Weights of a small CTC audio transcriber.
Training: 500 steps, batches of 64.
Rows from block 3, named by matrix and row number. Each number is 128 + 24 x the weight over its row's rms, rounded and kept within 0 to 255. All counts start at 0. After the name is the row's rms in percent of the matrix's.
# conv: width-5 conv (model.blocks.3.conv.weight, 208x208x5), inputs 114-132, a 5 kernel for each
conv.34 116 [123  85 159 137  82 116 143 134 145 102 104 113 158 158 165 147 147 112 116 119 133 150 105 110 153  86 171 105 121 107 115 136  89 119 112 121 132 112 107 149 134  80 146  99 161 138 140 122 134 127 119 121  86 150 132 152 106 164 139 117 100 130 139 181 143 104 112  95 148 119 130 127 103 108 116 119 156 103 141 104 120 106 137 110  76 123 119 119 121 129 148 167  83 137 147]
conv.35 101 [111 139 147 105 136 122  99 139  97 105 103 157 114 142 130 131 112  71 140  89 116 131 101 153 141 169 110 122 166 103 147 119 107  98 146 121 106 138 112 155 118 151 121 111 133 129 153 122 133 142 156 133 133  62  77 193 135 115 110 122 134  86 158 135 132 134 132  94 149 144 125 128 106 133  86 134  94 152 115 136 142 105 166 110 151 119  75 110 156 181 162 121 106 109 106]
conv.36 095 [128 125  99 148 131 129 122 125 130 140 119 152  90 147 125 124 117  84 170  85 146 170 153 104 102  68 120 106 165 164 143 113 120 111 172 155 102 124 108 141  90 152 103 145 161 132 138 101 118 101 150 110 181 115 113 144  92 179 104 117 127 124 161 123 157 127 143  95 126 115 129 135 105 119  93  97 120 132 165 114 135 141 139  80  91 119 124 124 155 156 139 114  99 119 127]
conv.37 083 [108 119 130 183 136 125 173 126  98 121 111 116 115 110 147 113 106  96 138 164  60 174 161 123 110 152 124 142  89 113 126 127 146 157 133 119  92  92 129 120 135 125  93 145 138 140 129 115 147 148 116  99 135 105 139 107 121 162  90 115  88 126 150 135 149 158 120 145 106 134 150 115 137 131 102 117 166 125 147 122 138 126 154 124 135 126 141 128 126 134 122  86 136 114 174]
conv.38 097 [131 146 121 121 110 102 131 112  92 129 112 170 135  88 125 106 108 142 110 136 103 132 126 119 102 153  92 148  90 130 118  95 162 118 123 130 113 116 112 141 137 103 137 106 132 113 115 176 135 139 110 122 121 112 200  88 164 110 146  92 121  76 153 133 158  81 135 179 144 109 124 163  98 111 151 102 119 158 142 120  72 148 114 119 144 137  92 117 146 143 115  90  92 126 125]
conv.39 088 [162 141 121 106 104 131 105 139 178 152 142 198 143 160 124 150  84 161 119 132  98 141 103 132 140 116 150 121 108 136 145 132 103 115 127 130 151 140 135 164 122  98  89 134 173 139 137  97 145 153 140 143 153 103 185 142 109 116 179 138 124 125 127 125 121 128 135 114 146 107 140 158 103 160 153 146 135 114 145 125 135  94 119  96 142 173 114 126 163 153  78 141 147 156 128]
conv.40 115 [107 130 119 110 159 134 136 132 127 117  99 113 127 101 118 144 178 171 150 133 116 155 157 139 135 142 116 121 184 164 152 136 105 132 108 131 137 136 163  96 141 105 156 107 153 120 160 114 143 107 125 164 116 101 129 110 134 137 179  89 135 141 122  96 147 134 166 140 144 121 164 179 121 123  91 116 130 160 119 150 149 122 160 153 104 123 134 155 127 108 133 138 143  54 121]
conv.41 100 [ 83 168 114  98 157 121 121 147 134 116 114 145 156 147 137  92 105 123  84 145 111 111 118 136 141 134 152 135 123 104 121 124 185 130 108 140 147 174 105 147 157 129  83 104 108  82  97 200 131 141 143  95 129 149 164 125 134 126 128 118  99 126 122 118 151  73 148 179 134 111 110 140 135 103 149  98 170 154 129 134 130 153 103 137 110 140 108 161 105 152 145 102 113 127 158]
conv.42 099 [141 150 145 112 156 110 136 109 123 161  99 131 146  89 129 119  76  94 123 139 102 126 136 103 122 143 139 175 100 103 100 119 134 121 176 126  97 154 128 128 121 150 133 113 120 134 127  93 112 117 178 123 138 100 153  62 177  74 142 149 139  93 114  80 147 146  99 116 164 125 101 130 176 165 121 153 135 127 144 130 152  73 142 167  76 172 128 131 106 147 100 128 125 114 151]
conv.43 111 [150 159 133 121 129 134 101 133 126 103 146  83  48  80 134 111 117 166 127 100 115 100 175 174 124 135 107 113 107 138 109 150  97 167 135 143 131 114 101  93 141 111 150 158  99 134  96 145 128 156 147 102 133 120 114 130  74 132 107 123 137 147 114 160 107 108  56 140 145 141 110 120 126 136 107 135 150 183 124 150 149 150 132 166 113 136 117 151 114 106 100 115 128 136 149]
conv.44 111 [125  83 155 161 131 120 138 109 124 132  89 137 157 162 132 146 142 155  81 152 142 133 128 117 147 164 187 145 128 161 118 129 118 138 126 120 138 110 110 141 122 129 135 157 149 114  80 130 126 138  84 134 145 150 148 109 139 106 125 129 191 128  79 108 107 124 127 100 140 131 138 113  99 119 166 176 147 133 121 115 141 111  97 102 125 112  99 114 106 117 242  89  93 146 172]
conv.45 084 [119 171 138 171 163 110 140 122 158 128  93 140 161 135 135 143 129 168 177 135 144 152 146 110  73  82 110 105 146 165 106 141 137 200  60 100 139 143 124 124  94  82 122 130 140 143 111  93 116 137  88 141  91 176  89 123 145 149 144 106  91 132 171 154 124 143  92 113 103 143 144 133 115 155 126 147  84 110 114 101 104 138 108  93  98 119 156 186  97  91 119 182 107 161 124]
conv.46 100 [118 148 128 129 107 122 155 101 149 105  89 120 102 124 130 133 175 150 100 157 153 161 122 102  77 122 143 134 162 179 121 148 115 144 163 116 118 146 143 109 162 137 133  56 114 112 166 124  94 169 144 117 145 138  89 153 114 126 125 110 114 118 140  93 178 136 176 124 105 108 147 152 108 154 112 140 126  98 141 144 109 173 103 111 133 132 122 106 122 109 130  85  97 140 128]
conv.47 084 [108 112  99 144 118 115 103 111 131 108 141 103 164 114 127 106 168 124 180 153 115 161 117 136 137 140 143 119 125 119  91 121 129 171 128 155 133 167  82 125 112 137 120 127 140 135 148 114 146 110 114 116 122 124 144 139  77 103 149 134 124  95 129 136 112  71 180 150  63 122 120 170  83 141 146 140 145 136 162 136 106 134 167 115 144 150 152 110 122 117 147 136 151  82 106]
conv.48 090 [116  99 113 137 100 118 161 115 115 109  73 150 122 156 129 133 106 158 110 123 111 143 116 103 124 118 132 109 118 124 107 155 139 147  78 139 140 115  70 116 128 117 124 132 117 110 123 150 142 123 105 137 155 125 134 113 123 120 185 117 116 120 126 114 178  95 129 122 122 102 119 110 136 146 103 129  90 126 118 179 144 107 117 111 173 117 148  79  78 134 124 138 133 173 105]
conv.49 120 [148 109 141 136 127 105 157 105 143 140 109 143  93 127 139 112 103  93 165 112 126  83 123 140 139 139  92 146  75 135 118 139 104  94 131 129 116 138 186 110 136 127 164 107 120 165 110  88 129 139 126 147 144 105 131 144 118  86  99 101 118 128 169 157 137 140 157  61 124 130 101 117 153 127 127 156 131 100 112 145  90 114 161 137 139 133 142  76 154 153 108 104 140 145 171]
conv.50 116 [121 132 141 140 106  94  80 133 135 128 119 123 122 123 177 152 150 144 159 167 135 110 122 141 170  48  77 147 157 170 205 169 123 123  88 155 138 134 112 137  76 153 164 134 113 116 106 150 122 100 119  98  72 124 183 150 138 141 123  86 121 125 130  94 133  96 118 151 123 149 137 140 143 102  93  93 128  95 109 149 102 168 132 142 132 161 106 119 133 113 153 185 147 143 105]
conv.51 089 [124 109 139 110 106 161 107 124 125 138  86  67  95 142 118 146 118 122 118 176 164  74 135 111 151 121 121 118  81 161 144 151 129 135 148 144  78 129 123 153 143 137 111 141 138 139 136 145 154 119 134 149 103 128  98 100 145 128 144 149 116 124  95 131 106 156 132 124 124  94 166 161 133 110 102 106 169 126 102 133 133 125 124 175 108 174 123  90 131 139 136 104  87 135 162]
conv.52 096 [118 132 127 136  95 138 116 134 157 141 102 137 110 138 146 128  83 174 103 139 122 135 141 134 118 125 146 117 164  60 120 121 150 140 119 105 145 147 121 157 155  67 113 137 155 124 139 157 116 133 124 141 112 138 139 128 140 102 127  74  94 109 129 159 121  97 144 104 179  87 166 114 110 131 120 143 120 147 123 133 134 126  77 118 134 143  83 132 121 111  71 155 143 164 140]
conv.53 098 [121 108  98 160 181 153 125 135 141  92 156 134 128 121 106 102  69 135 126 118 111 115 131 100 129 144 123 113 124 114 122 118 123 146 150 121 127 134 100 127 115 139 153  80 126 149 114 114 120 115 157 127 136 115 138  86 102 147 129 199 152 152 120 135 109 113 111  92 140 166 114 140 149 124 161 130 151 106  95 105 154 157 200 157 139 168 117 108 130 154  91 117  77  94 165]
conv.54 089 [ 72 136 165 146 153 121 119 144 100 134 101 155 143 175 144 146 137 113 144 116 115 134 111 104 123  79 111 211 145 152 151 155 156 127 139 120 147 141 101 141 110 142 148 132 126 143 131 123 143 124 136 121 161 121 146 107 181 142 130 116 118 110 182 104 138 137 121 135 149 101 114 145 118 126 109 106 143 134 171 148 145 112 150  99 135 173 163  99 137 146 128 167 151 111 141]
conv.55 115 [136 118 108 111 137 108 113 159 104 140 113 132  86 177 102 128 152 105 119 125 118 126 111 146 121  82 139 127  60 146 139  97 125 176 101 118 119 130 136 116 142 107 171  81 141 131 136 232 109 101 123 132 141 124 126 146 114 121 173  79  87 172 131 141 125  96 173 145 123 111 124 128 112 132 144 116 102 147 168 128 107 143 116 153 105 124 131  70 147 131  67 152  84 190 119]
conv.56 095 [ 97 152 146 135 124 152 121 105 137 111 182  91  84 126 128 103 126 149 120  82 107  99 135 131 137 142 131  78 151 122 107 116 133 119 145 100 143 167 140 125 135  97 123 133 166 148 188 104 105 116 103 166 133 106 118 136 157 139 157 122 127 120  85 102 121 111 168 117 117 101 156 157 102 116 129 120 128 120 135 148 127 164 135 139 127 126 156 113 114 127 138 115 107 121  90]
conv.57 095 [150 154 109 119 118 140 137 139 144 132 120 161 116 103 116 117 180 138 154  60 111 105 143 122 128 103 102 139  90 131  93 128 136 145 140 120 128 129 117 138 132 129  95 128 105 125 135 184 112  84 137 121 126 151  99  90 129 170  70 153 133 147 138 107 113 140 119 164 130 102 148 119 101  98 158 122 136 126 119 106 146 134 139 123 136 142 137 128 127 108  98 154 126 134 142]
conv.58 098 [ 77 139 147 116 126 103 112 112 142 158 125 157  85 104  81 102 133 127 110 134 169 120 173  73 123 143 140  78 124 116 133 148  80 106  73 186 119 135 105 146 129  99 105 155 140 131 145 160 137 136 118  96 129 136 125 134 132 106 160 123 141 117 178 150  78 144 107 147 114 141 125 156 153 119 100 113 158 144 150  94  81 164 155 130 118 134  91 114 150 133 118 180 193 177  85]
conv.59 103 [ 89 141 114 141 163 149  97 149 128 118  74 165 166 136 139 169 150 156 118 110 177 153 155  78  90 155 114 157 194 155 130 173 149 152 105 128 105 138 113 136 138 133 141 101 150  77 138 153 151 111 113 108 105 160 160  98 121 139 110 167  99 108 144 129 141 114 144 159 115 128  98 143  98 123 149 136 123  91 145 107 108 120 166 122 132 139 171 137 135 113 135 114 131 102 111]
conv.60 092 [144 119  81 155  97  86 127 110 127 134 106 131 109 131 152 125 129 142 120 114 123 141  95 149 161  71 109 123 110 147 176 143 147 111 148  83  76 171 118 135 161 190 104  96 105 145 124 101 164 119 134 125 133 110 189 141 167 143 131 108 124 135 126 111 123 114 131  76 101  95 137 172 136 116 111  83 101 134 146 130 112 181 148  71 117 113 111 100 124 130 146 122 216 144 114]
conv.61 119 [156 145 133 144 113 129  88 166  93 129 108 101 149 107 133 117 131 171 114  94  88 158 180 114 113 162  99 136 168 126 130 167 149  96 133 115  71 159 150 135 142 138  86 133 157  98 141 142 132 137 148  95 136 111 131 107 131 149  96 103 152 150 209 126 158 127 113 169 131 114 133 138  96 139 119  84 135 153 104 150 100 140 165 100 109 142 115 168 116 117 117 129 128 106 165]
conv.62 089 [122 117 151  93 112 147 122 122  97 110 110 135 123 117 157  77 117 134 163 150  95  96 127 103 100 135  89 109 109 124 132 163 129 127 111 135 139 113 118  99 118 131 133 160  93 146 132 138 144 145  91 165 137 113 144 139 145 117 111 136 119 142 159 123  88 136 146  95 146 137  97 127 114 146 148 103 105 141 126 107 123 117  66 145 170 137 106  94 130 165 131 117 115  88 104]
conv.63 108 [133 107  89 160 115 143 129 149 122 152 122 124 145 125  97 123 130 114 115  88 145 139 119 134 118 127  98 120 103 177 115 118 117  71 142 130 115 107 155 128 143 154  82 153 105 133 142 114 134 134 143 109 145 125  88 159 155  92 101 102 163 173 113  88 168 161 118 146 127 137 132 136 128 142 170 118 136 109 129 157  96 115 194 113 160 105 169 122 175 131 125 127 149 131  94]
conv.64 113 [144  98 161 112 156 123 124 139 142 107 109  87 114 115 122 112  74 164 121 122 139 102 160 145  93 131 157 129 115 108 122  98 101 173 132 146 121 106 130 127 158 154 117 111 133 136  64 120 176 117  92 141 116 102 190 119 150 150 166 110 111 133 128 117 150 120  85 151 136 129 157 135 154 112 119 107 116 158 126 117 154 171 124  79 116 123  78 144 113 128  96 163 135 128  94]
conv.65 107 [100 135 106 116 156 155  97 139 151 148 135 104 108 136 127 135 101  96 131  77  85 171  96 119  97 154 175 124 119 120 135 113 120 146 142 140 135 141 111 114 147 100 131 128 157  78 137 109 110 145 139 143 132 152 148  98 124 148 134 127  53 133 144 170 102 136  85 112 129 144 138 130  79 128 167 169 137 135 113 149 117 161 123 161 114 160 119  90 139 132 131 127 127 147 126]
conv.66 097 [115 122 144 105  91 110 147 129 148 194 118 133 131 127 131 133 126 147  89 157 124 129  97 135 119 150 175 114 132  83 114 134 164 131 145 127 127 147 164 121 140  93 122 146 121 130 148 119 113  98 133 115 171 144 132  99 114 152 181 148 114  80  99 175 115 116 129 146 145  87 121 125 155 137 101 133 118 117 136  89  97 113 142 140 130 169 160 111  91 120 125  95 107 156 152]
conv.67 093 [173  73 118 137 169 134 133 139 141 116  56 112 146 135 157 181 154 127 134  87 183  89 126 144  75 122 126 179 147 138 149  79 164 119 131 130 141 118 123 129  92 140 111 138  96 133 116 118 124  89  95 161 151 133 139 111 109 144 135 115 108 129 108 116 131 119 140 100 139 147 124 123 153 132 103 117 107 155 100 117 116 112 118 144 134 123 110 131 114 123 162 141  80 113 120]
conv.68 107 [115 177 133 166 113  85  87 148 144 153 137 122 138 134 144 125  98 139 114 128 121 115 111 105 138  91 107 171  91 151 117 109 131 125 163 113 157 121 123 109  96 141 149 119 166 130 117 138 128 130 150 148 111 106 107  94 149 131 132 134  71 127  89 122 118 106 109 151 152 108  86 115 111 117 127 123 183 131 151 129 125 192 110 119 120 143 155 158 126 122 160 132 110 155  79]
conv.69 100 [166 135  86 115 114 120  94 128 131 133 108  87 119  94 109 118 141 166 102 142 144 128 107 133 150 121 133  98 108 144 112 103  94 123 125 126 116 124 157 123 156  88 135 104 105 115 120 125 150 159 112 135 166  86 177 106 145 120 126 107 150 171  90 104  88  96 102 139 168 131 130 136 104 132 135 119 111  97 157 105 143  95 104 151  93 129 101 109 116 157 143 177  93 113 140]
conv.70 104 [144 132 115 114 115 134 130 120 124 120 114 157 154  93  73 118 115 149 150 110 158 113 119 161 114 124 144 165 103  95 138 102 137 127 141 111 121 131 116 128 173 115  83 158 121 149 101 147 138 106 122 127 109  89 128 146  93 138 115 138 129 133 103  94 133 115 131 126  98 157 134 121 147 172 148 134 179 132  76 119  81 136 152 158 118 136 115 158 129 137 101  80 112 144 155]
conv.71 112 [132 150  91 126 133 126 149 141 101 139 128 198 123 126 128 183 110 117 131 142 130 151  88 179 130 124 145 146 144 121  94 145  67 159 141 132 134 133  98 120 132 142 146 138 170 107 116 137 146 139 111 155 102 104 160 125 107 149 133 142 105 113 137 147 122 140 121 115 140 109  98 162 111 141 147 155 173 137 134  82 147 131 114 113 107 161 116 151 119  95 153 103 121  68  90]
conv.72 097 [162 151 137 103 120 145 125 141 111 106  74  75 143 132 150 127 192 141 170 163 119 142 151 145 104 134  90  96 144 172 113 116 181 121 175 147 137 142 132  98 148 115 121 129 145 152 139 155  91 156 137 110 151 131 150  94 112  98 157 129  95 110  97 152 170 169 133 127 145 124 146 106 117 134 105 150 147 116 132 152 173 159 100  98 140 138 122 163 114 126 123 121 137 155 123]
conv.73 098 [108  89 101 176 190 140 117 149 139 157 128 142 127 180 123  69 105 180  81 140 133 117 126 155 143 160 123 111 105  94 111 121 160 155 136 136 118 103 133 143 102 113 103 132 141 136 116 133 120 110 154 118 108 168 118 116 164 131 144 109 118 179 141 102 135 105  99 114 131 136 131 113 118 124 150  87 135 156 128 136 149 142 113  88 112 189  91 152 138  90  80 123 151 115 128]
conv.74 088 [124 118 120 125 148 135 125 158 105 111  91 135 135 178 139 113 134 128  69 137 136 105 107 161 115 101 115 113 125 137 130 131 138 131 109 134 153 109  98 138 154 140 119 134 148 160 105 140 144 105 133 159 143 104 118 130  99  95 149  79 135 139 135 190  81 164 113 142 134 113 149 115 124 115 126 118 105 118 156 194 148 104  85  92 127 135 125 147 130 146 129 159 147 131  96]
conv.75 116 [159 209 142  70 141 124 137 119 175 151 146 135 177 116 103 180  90 129  98  77 126 168 141 131 143 156 133 104 141 133 136 146 110 149 124 142 149 112 154 107 133 105 125  75 151 135 133 114 108 147 117 140 129 131  78 123 142 103 143 108  85  90 115 146 174 116 128 132 120 136 129 132 129 129  86 201 123 106 128 138  98 119 118 173 125 140 130  87 116 116 116  76 110 141 183]
conv.76 102 [131 118 109 109 164 138 116 165 169 119 102 138  87 141 126 147  98  86 170 113 154 139  97 114 121 102 151 142 138 132 132 114 119 145 134 130 156 137 107 110 138 173 126  78 149 142 129  98 148 114 119 149 176 101  75 141 116 141 121 112  73 158 130  88 139 162 114 137 108 151 108 141 100 147 113 117 133 156 128 137 102 154 159 140 115 118 114 129 137 146 114  73 147  94 135]
conv.77 106 [107 136 127 117 131 146 150 112 124 133 140 146 127 141 110 161  94 157 163  98 143 139  92 124 139 129  94 134 109 114 172  98 123 129 149 123 137 120 147 122  94 141 165 115 132 170 138 150  99 135 126 149 104 119 131 142 128 112 166 119 110 126 147  81 155 171 173  77 145  86 131 156 132 119 115 104 133 159 168 124  80 172 165 115 115 111 126 131 166 133 120  76 147  82 154]
conv.78 100 [113 134 136 144 129 157 105 147 137 129  80 175 143 152 143 116 145 132 136 120 120 124 142 161 118  86 116 134 128 154 107 139 157 126 126 113 104 154 123 143 123  96 142 132 140 125 107 111 156 121 103 149 146 125  96 117 125 131 124 125 133 129 155 123 162  85 117 138 180 124  84 122 117 129 133 131 144 144 135 116 132 159  92 149 152  96  99 137 119 151 113 108 118 130 161]
conv.79 097 [119 126 160 119 140 130 142 126 148 108 108 107 142 135 136  95 154 109 114  99 140 138 141  72 150 108 121 137  65 136 111 163 117 125 126 128 117 135 166 116 131  96 151 108 130 134 167 159 130 136 131 125 166 126 110 105 142 128 181 102 102 126 126 144 155 117 150 113 154  85 130 113 105 149 116 159 105 102 149 146 133 120 143 135 117 175 138  86 119 116 105 168  49 140 142]
conv.80 092 [143  98 145 135 128 200 198 148 140  99  98 150 117 155 107 123  84 133 135 110 134 106 115 142 114 155 168  93 145 112  99 137 131 133 152 180 165 106 149 121 145 122 110 137 126 119 128 136 112 146 107 148 134 164  94 142 166 115 151 153 139 161 110 171 168 103 140 119 158 128 117 126 201  75 130 128 136 115 111 128 115 132 105 127 132 116 141 134 115  97 163 113 140 116 116]
conv.81 090 [114 160 140 112 114 144 118 142 120 135 163 113 149 128 138 145  90 144  87 118 141 114 131 168  92 111 134 117 158 117 122  97 151 140 115 139 123  94 116 154 135 111 163  98 115 131  93 130 132 144 127 144 126  99 128 114 137 103 157 110 126 147 123 167 157 105 139 132 142 106 121 129 142  90 153 129  96  88 131 114 138 110 131  98 138  96 109 130 149 134  90 130 108 126 146]
conv.82 117 [140 170 121 134 110 144 136 142 125 127 153 110 118 174 176 141 118 141  73 109 138 122 174 122 103 123 144 132 150 111  97 130 105 143 123 107 121 124 150 137 111 111 137 128 120 107 144 121  98 107 121 109 155 140 171  75 147 107  98 133 153 135 140 127 122 115  95 146 144 152 101 118 132 152 142 124 113 138 103 136 131 119 136 108 110 121 106 128 154 159 157 119 122  95 114]
conv.83 097 [163  99 125 101 109 119 131 139  96  94 123 103 155  95 140 122  73 168 156 157 117 131 131 139 122  98 116 112 111 169 120 122 104 115 149 109 116 159 145 133 165 144 112 150  82 151 114  97 126 146 125 120 112 142 139 141 136 132  57 144  93 169 151 102 143 184 135  70 116 167 105 125 101 102 176 103 123 130 137 139 127 163 148  80 117  98  80 127 134 166 103 169 140 141  83]
conv.84 122 [127 138 155 147 131 136 139 122  91 125 119 132 142  98 116  76 165  96 149 178 151 105 135 135 141 164 165  62 116  76  96 100 124 137 120 136 132 110 161 141 131 115 125 154 139  87 146 120 132 143 120 148  95 110 166 116 122  98 132 112 160 147 134 133 108  81 146 101 135 131  82 134 141  95 127 137 147 109 128 123 141  99 133 113 112 125 105  82 115 158 117 139 105 124 156]
conv.85 101 [ 89 140 145 119  98  90 115 136 128 152 168 124  99 107 142 110 197 154 130 122 142 128 164 159 129  81  77 103 154 158 158 110  91 131 130 122 124 133 124 127 119 142 150 166  63 128 126 104 100 100 138 109 136 121 183  96 136 146 161  97 137  73  79 147 120 170 157 131 106 111 142  97 132 132 158 130 127 102 170  82 138 119 153 111 122 119 124 145 126 136 148 150 118 136 117]
conv.86 088 [ 76 125 144 173 134 102 140 148 113 121 133 123 122 138 121 114 129  95 173 159  86 147 186 150 146 130  98 134 155 135 147 124 116 102 126 147 129 140 113 135 113 110 132 142  84 120 121 121 159 114 135 124 101 153 127 120 131 143 139 145 125 108  92 122 140 177 102 154  94 148 112  97 135 134 128 127 210 179 182 137 149 126 123 107 148 140 138 119 129 133 121 113 150  86 148]
conv.87 095 [119  96 135 152 144 153 144 140 115 103 142 108 104 126 126 106 156 120  75 124 175 110 119 125 177 108 156 118 167  94 146 134 117 142 111 118 147 174 107 117 133  98 162 136 128  98 160 147 135 146 118 100 110 127 170 115 140 126  99 104 117 138 168 164 122 153 109 139 103 161  94 150 144 127 146 134 113 138 140 134 113 135 106 182 146 176 160 108 128 161 109 126 133 165 140]
conv.88 100 [142 123 126 117 129 130 143 118 117 161 100 154 134 116 122 164 218 107 140 162 127 159 113 105 114 135 108 145 145 126  68 123 169 140 154 139 119  87 116 109 151 111  94 144 134 127 128 129 121 141  97 134 130 102 159 130 138  91 137 142  71  98 163 156 119 118 148 126 119 155  76 150  88 137 135 127 100 121 168 137  83 143  96 155 141 133 102 108 166 105 143 137 181 153 139]
conv.89 093 [143 154 164 131  84 112  93 132  98 147 159 121 103 118 151 121 141 102 148 134 111 164 136 141 166  84 103 133 126 127 196 153 108 124  83 134 109 124 127 130 112  99 182 142 111 155 106 163 148 105 124 137 141 136  90 161 106 151 143 135 101 189 114 117 116 131 132 126 118 107 166  95 126 142  96 120  88 137 172 156 117 136  95 150 150 137 102 155 129 166  99 124 131 159 128]
conv.90 109 [132 118 144  99 123 145 113 126 100 139 129 137 119 146 108 174 145 172  96 118 115 157 106 143 136 117 168 116 129 116 132  99 136 113 165 134 161 120 138  87 126  87 139  94 133 108 132 152 150 102 140 119 119 160 142  91 166 120 169  78 125 110 125 135  94 109 122 121 169 145 131 139 127 136 121 164  90 162 119  96 149 137  93 140 136 125 116  90 133 135 120 135 127 116 133]
conv.91 103 [130 146  90 140 126 114 126 107 144 125 101 104 148 155  87 127 121 102 145  82 100 123 163 150 123 105 115 156 147 137 138  83 155 128 134 142 117 141 132 123  93 115 170  80 167 122 110 138  89 167 133 127 138  98 117 138 122 144  97 110 107 170  98 106 148 134  93 139 128 130 146 127 133  74 105 136 134  89  96 124 118 156 165  76 118 156 119 114 120 141 134 100 155 100 128]
conv.92 095 [132 121 128 134 128 134 142 150 139 104  86 140 139 182 104 178 130 118 139 108 131 115 104 189 109 129 139 122 147 127 152  85 139 120 115 103 106 194  86  97 139 123 141 104 104 173 129 105 115 112 116 146 171 124 124 136  88 117 155  90 137 150 103 114 126 164 135 138 121 122 125 156 115 139 138 140 122 164  97 172  93 135 126 108 132 110 114 147 125 124 122 120 137 134 106]
conv.93 098 [178  77 123 175  94  92 131 119 131 140 144  83 122 142 140 128 134 165 136  87 114 166  90 153 141 106 108 148 109 144 130  81 137 135 149 104 126 106 122 162 133 136 100 160 123 151 159 104  93 117 118 131 149 106 105 119 142 118  86 121 117 179 110  80 139 129 106 107 133 161 157  94 162 129 127 142 139 132  80 139 141 134 113 159 141 151 131  99 129 174 114 132 151  86 129]
conv.94 081 [117 115 136 119 114 113 147 110 121 116 148 143  73 115  94 106 153 104 137 126 119 108  88  97 122 111 145 100 126 125 127 131 107 174 110 111 134 190 114 113 155 139  99 147 131 138 133 141 140 123 128 142 126 126 128 186 125  96 123 117 135 109 141 106 141 177 193  50 114 150 148 128 131 119  82 150 116 128 147 112 115 142 127 121 166 116 108 116 153 120 102 115 138 151 103]
conv.95 099 [121  98 129 118 118  76 123 142 139 115 132 133 145 156 106 130 152  82 145 136 107 145 159 130 123 129 144 133  87 109 126 136 157 133  95  96  97 142 172 116 137 130 126 142 127 142 136 153 111 125 123 143 143 144 177 123 134 140  92 159 131 184 136  89 112 118  96 136 166 132 106  91  92 162 174  70 108 140 128 124 138 117 101 133 135  93  98 117 129 133 101 172 134 117 132]
conv.96 102 [151 143  83 113 107 151 119 146 130 125 102 148 140 151 126 156 163  90 109  99 125 164 161 142 133 115 160 120  70 137 141 144 122 124 111 139  98 134 164 148 135 163 102 146 120 121 117 131 136 119 122 139 130 132 141 169 115 167 110 114 137 158 135 105  99 156  95 116 132 149 177 113 115 128 129 139 116 124 148  79 134 124 144 150 131 148  95 125 151 141 106 119 144 143 121]
conv.97 100 [134 152 176 100 105 136 120 120 111 112 131  97 126 149 165 147 138 123  77  95 151 158  76 142 135 161 142 127 149 144 130  99  79 146 136 121 104 117  80 186 151 120 170  91 122  95 112 148 103 130  69 123 112 132  96  99 126 127 142 101 131 138 164 107 111 106 173 121 126  85  87 101 149 125 136 170 146 117 138 167 136  92 139 140 159 138 127 111 123 126  81 134 102 125 141]
conv.98 112 [140 147 133 114  98 110 135 148 145 142  85 156 129 124 140 153 130 121 141 141 112 152 114 110 141 137 114 173 101 120 106 143 123  93 175 109 100 116 147 160 132 109 137 147 146 134 131 143  97 156 125 134 127 118  89 100 148 118  70 140 115 114 161 138 101 165 130 117 103 141 120 141 143  58 107 124 140 144 117 106 124 102 173 123  85 162 105  89 105 147  73 131 155 190 164]
conv.99 112 [119 117 218 121 147 134 120 133 117 103 107 139 195 125 110 100 162 118  88 127 131  76 104 145 151  95 175 142 102 129 171 139 167 107  69 106 141 106 107 158 106 116 140 110 161 114 128 146 116 135 116 156 114 126 106 189 136 116 105 125 172 193 114 135 122 114 129 103 183  96 108 131 130 135 103 103 148 129 112 153 124  85  84 138 183 137 114 119 126 119 112 189 141 135  83]
conv.100 105 [148 124 125 166 119 128 114 157 107 125 108  97 116 102 147 158  76 111 131 128 101 153 141 143 124  92  85 123  95 114 146 121 105 133 131 151 122 120 131 144 145 153  86  91 138 127 117 129 142 143 124 114 105  84 151 110 114 140 142 119 114 100 103 151 124 118 124 141  84 127 175 133 131  77  96 124  90 107 108 118  87 187 133  65 104 162 125  99 149 128 103 104 132 140 107]
conv.101 093 [ 97  83 135 103 135 147  77 120 144 121 101 133 121 110 167 134 142 109 110 145 133 125 153 106 126 149  70 133 186  94 161 120 134 133 151 112 152 147 116 129  92 156 107 167 108 136 154  94  98 138 136 122 134 152 195  91 147 159 127 147 135 114 175 100 137 132 116 128  89 120 149 163 116 129 126 115 116 122  91  93 154 174 128 127 122  66 133 164 120 136  98 136 118 109  76]
conv.102 105 [182 128 125 152 123  98 144 109 140 169 184  90 154 145 111 102 143 163  66  88 118 128 145 147 128  99 125 130 121 116 170 128  50 111 141  85 119 113 141 160 135 166 128 120 115 129 130 124 123 127  99 123 106 148 108 218  97  97 141 120 174 161 141 120 150 130  91 129  95  94 101 123  89 154 138 155 149 169  91 113 121  60 122 115 152 101 149 142 145 120 132 181 151 113 103]
conv.103 093 [130 146 106 124 101 107  94 120 109  87 139 103 133 180 185 118 102 141  98 187 140 175 102 118  77 115 115 136 125 103 132 148 133  62  94 132 118 138 142 117 161 129 122 110 115  89 143 186 160 106 136 116 130 117 141 126  90 113 158 116 115 126 122 171 128 171 117 142 113 181  97 125 112 126 108 126 147 132  93 154 127 106  94 149 113 160 105 156  96 105 144 146  83  83 185]
conv.104 109 [114 112  88 122 166 140 102 142 103  96 119 148  79 103 163 174 166 127 173 177 122 148 114 135 115 116 101 170 155 113 157 133 105 138 123 109 138 102 134 126 155 146 117  94 163 137  87 100 144 132 112 118  84 138 183 137 140 129 118 126 161 117 138 116 111 160 122 108 107 126 131 137 130 153  73 116 104 157 149 149  81 138 153 127 127  67 152 156 120 126 181  98 169 109 102]
conv.105 106 [148 118 143 138 127 134 109 101 120 108 139 123 106 108  62 100 110 143 103  80 103 155 170 129 184 117 149  42 152 160  89  97 116 166 133 125  87 128 132 112 172 143 114 104 157 135 117 148 140 167 136 129 125 126  84 157 150 123 108 102 124  66 154 122 152 143 151 100 136 144 146 122 132 110 145 151 114 139 116 129 117 146 159  91 116 117 148  94 144 151 125  90 120 144 111]
conv.106 101 [152 148 137  95 123 122 106 159 135 156 128 135  97 119 148  79 118 150 105 145 132 135  89 123 114 126 126  74 149  86 116 101 159 137 113  89 163  57 146 104 162 108 158  91 118 133 106 149 113 130 158 140 123 162 153 146 152 117 136  98 139  84 179 167 117 106 153  96 158 124 121 138 112 108 126 132 115 147 113 141 158 146 103 114 157 163 106 171 143 119 117  92 129 141  82]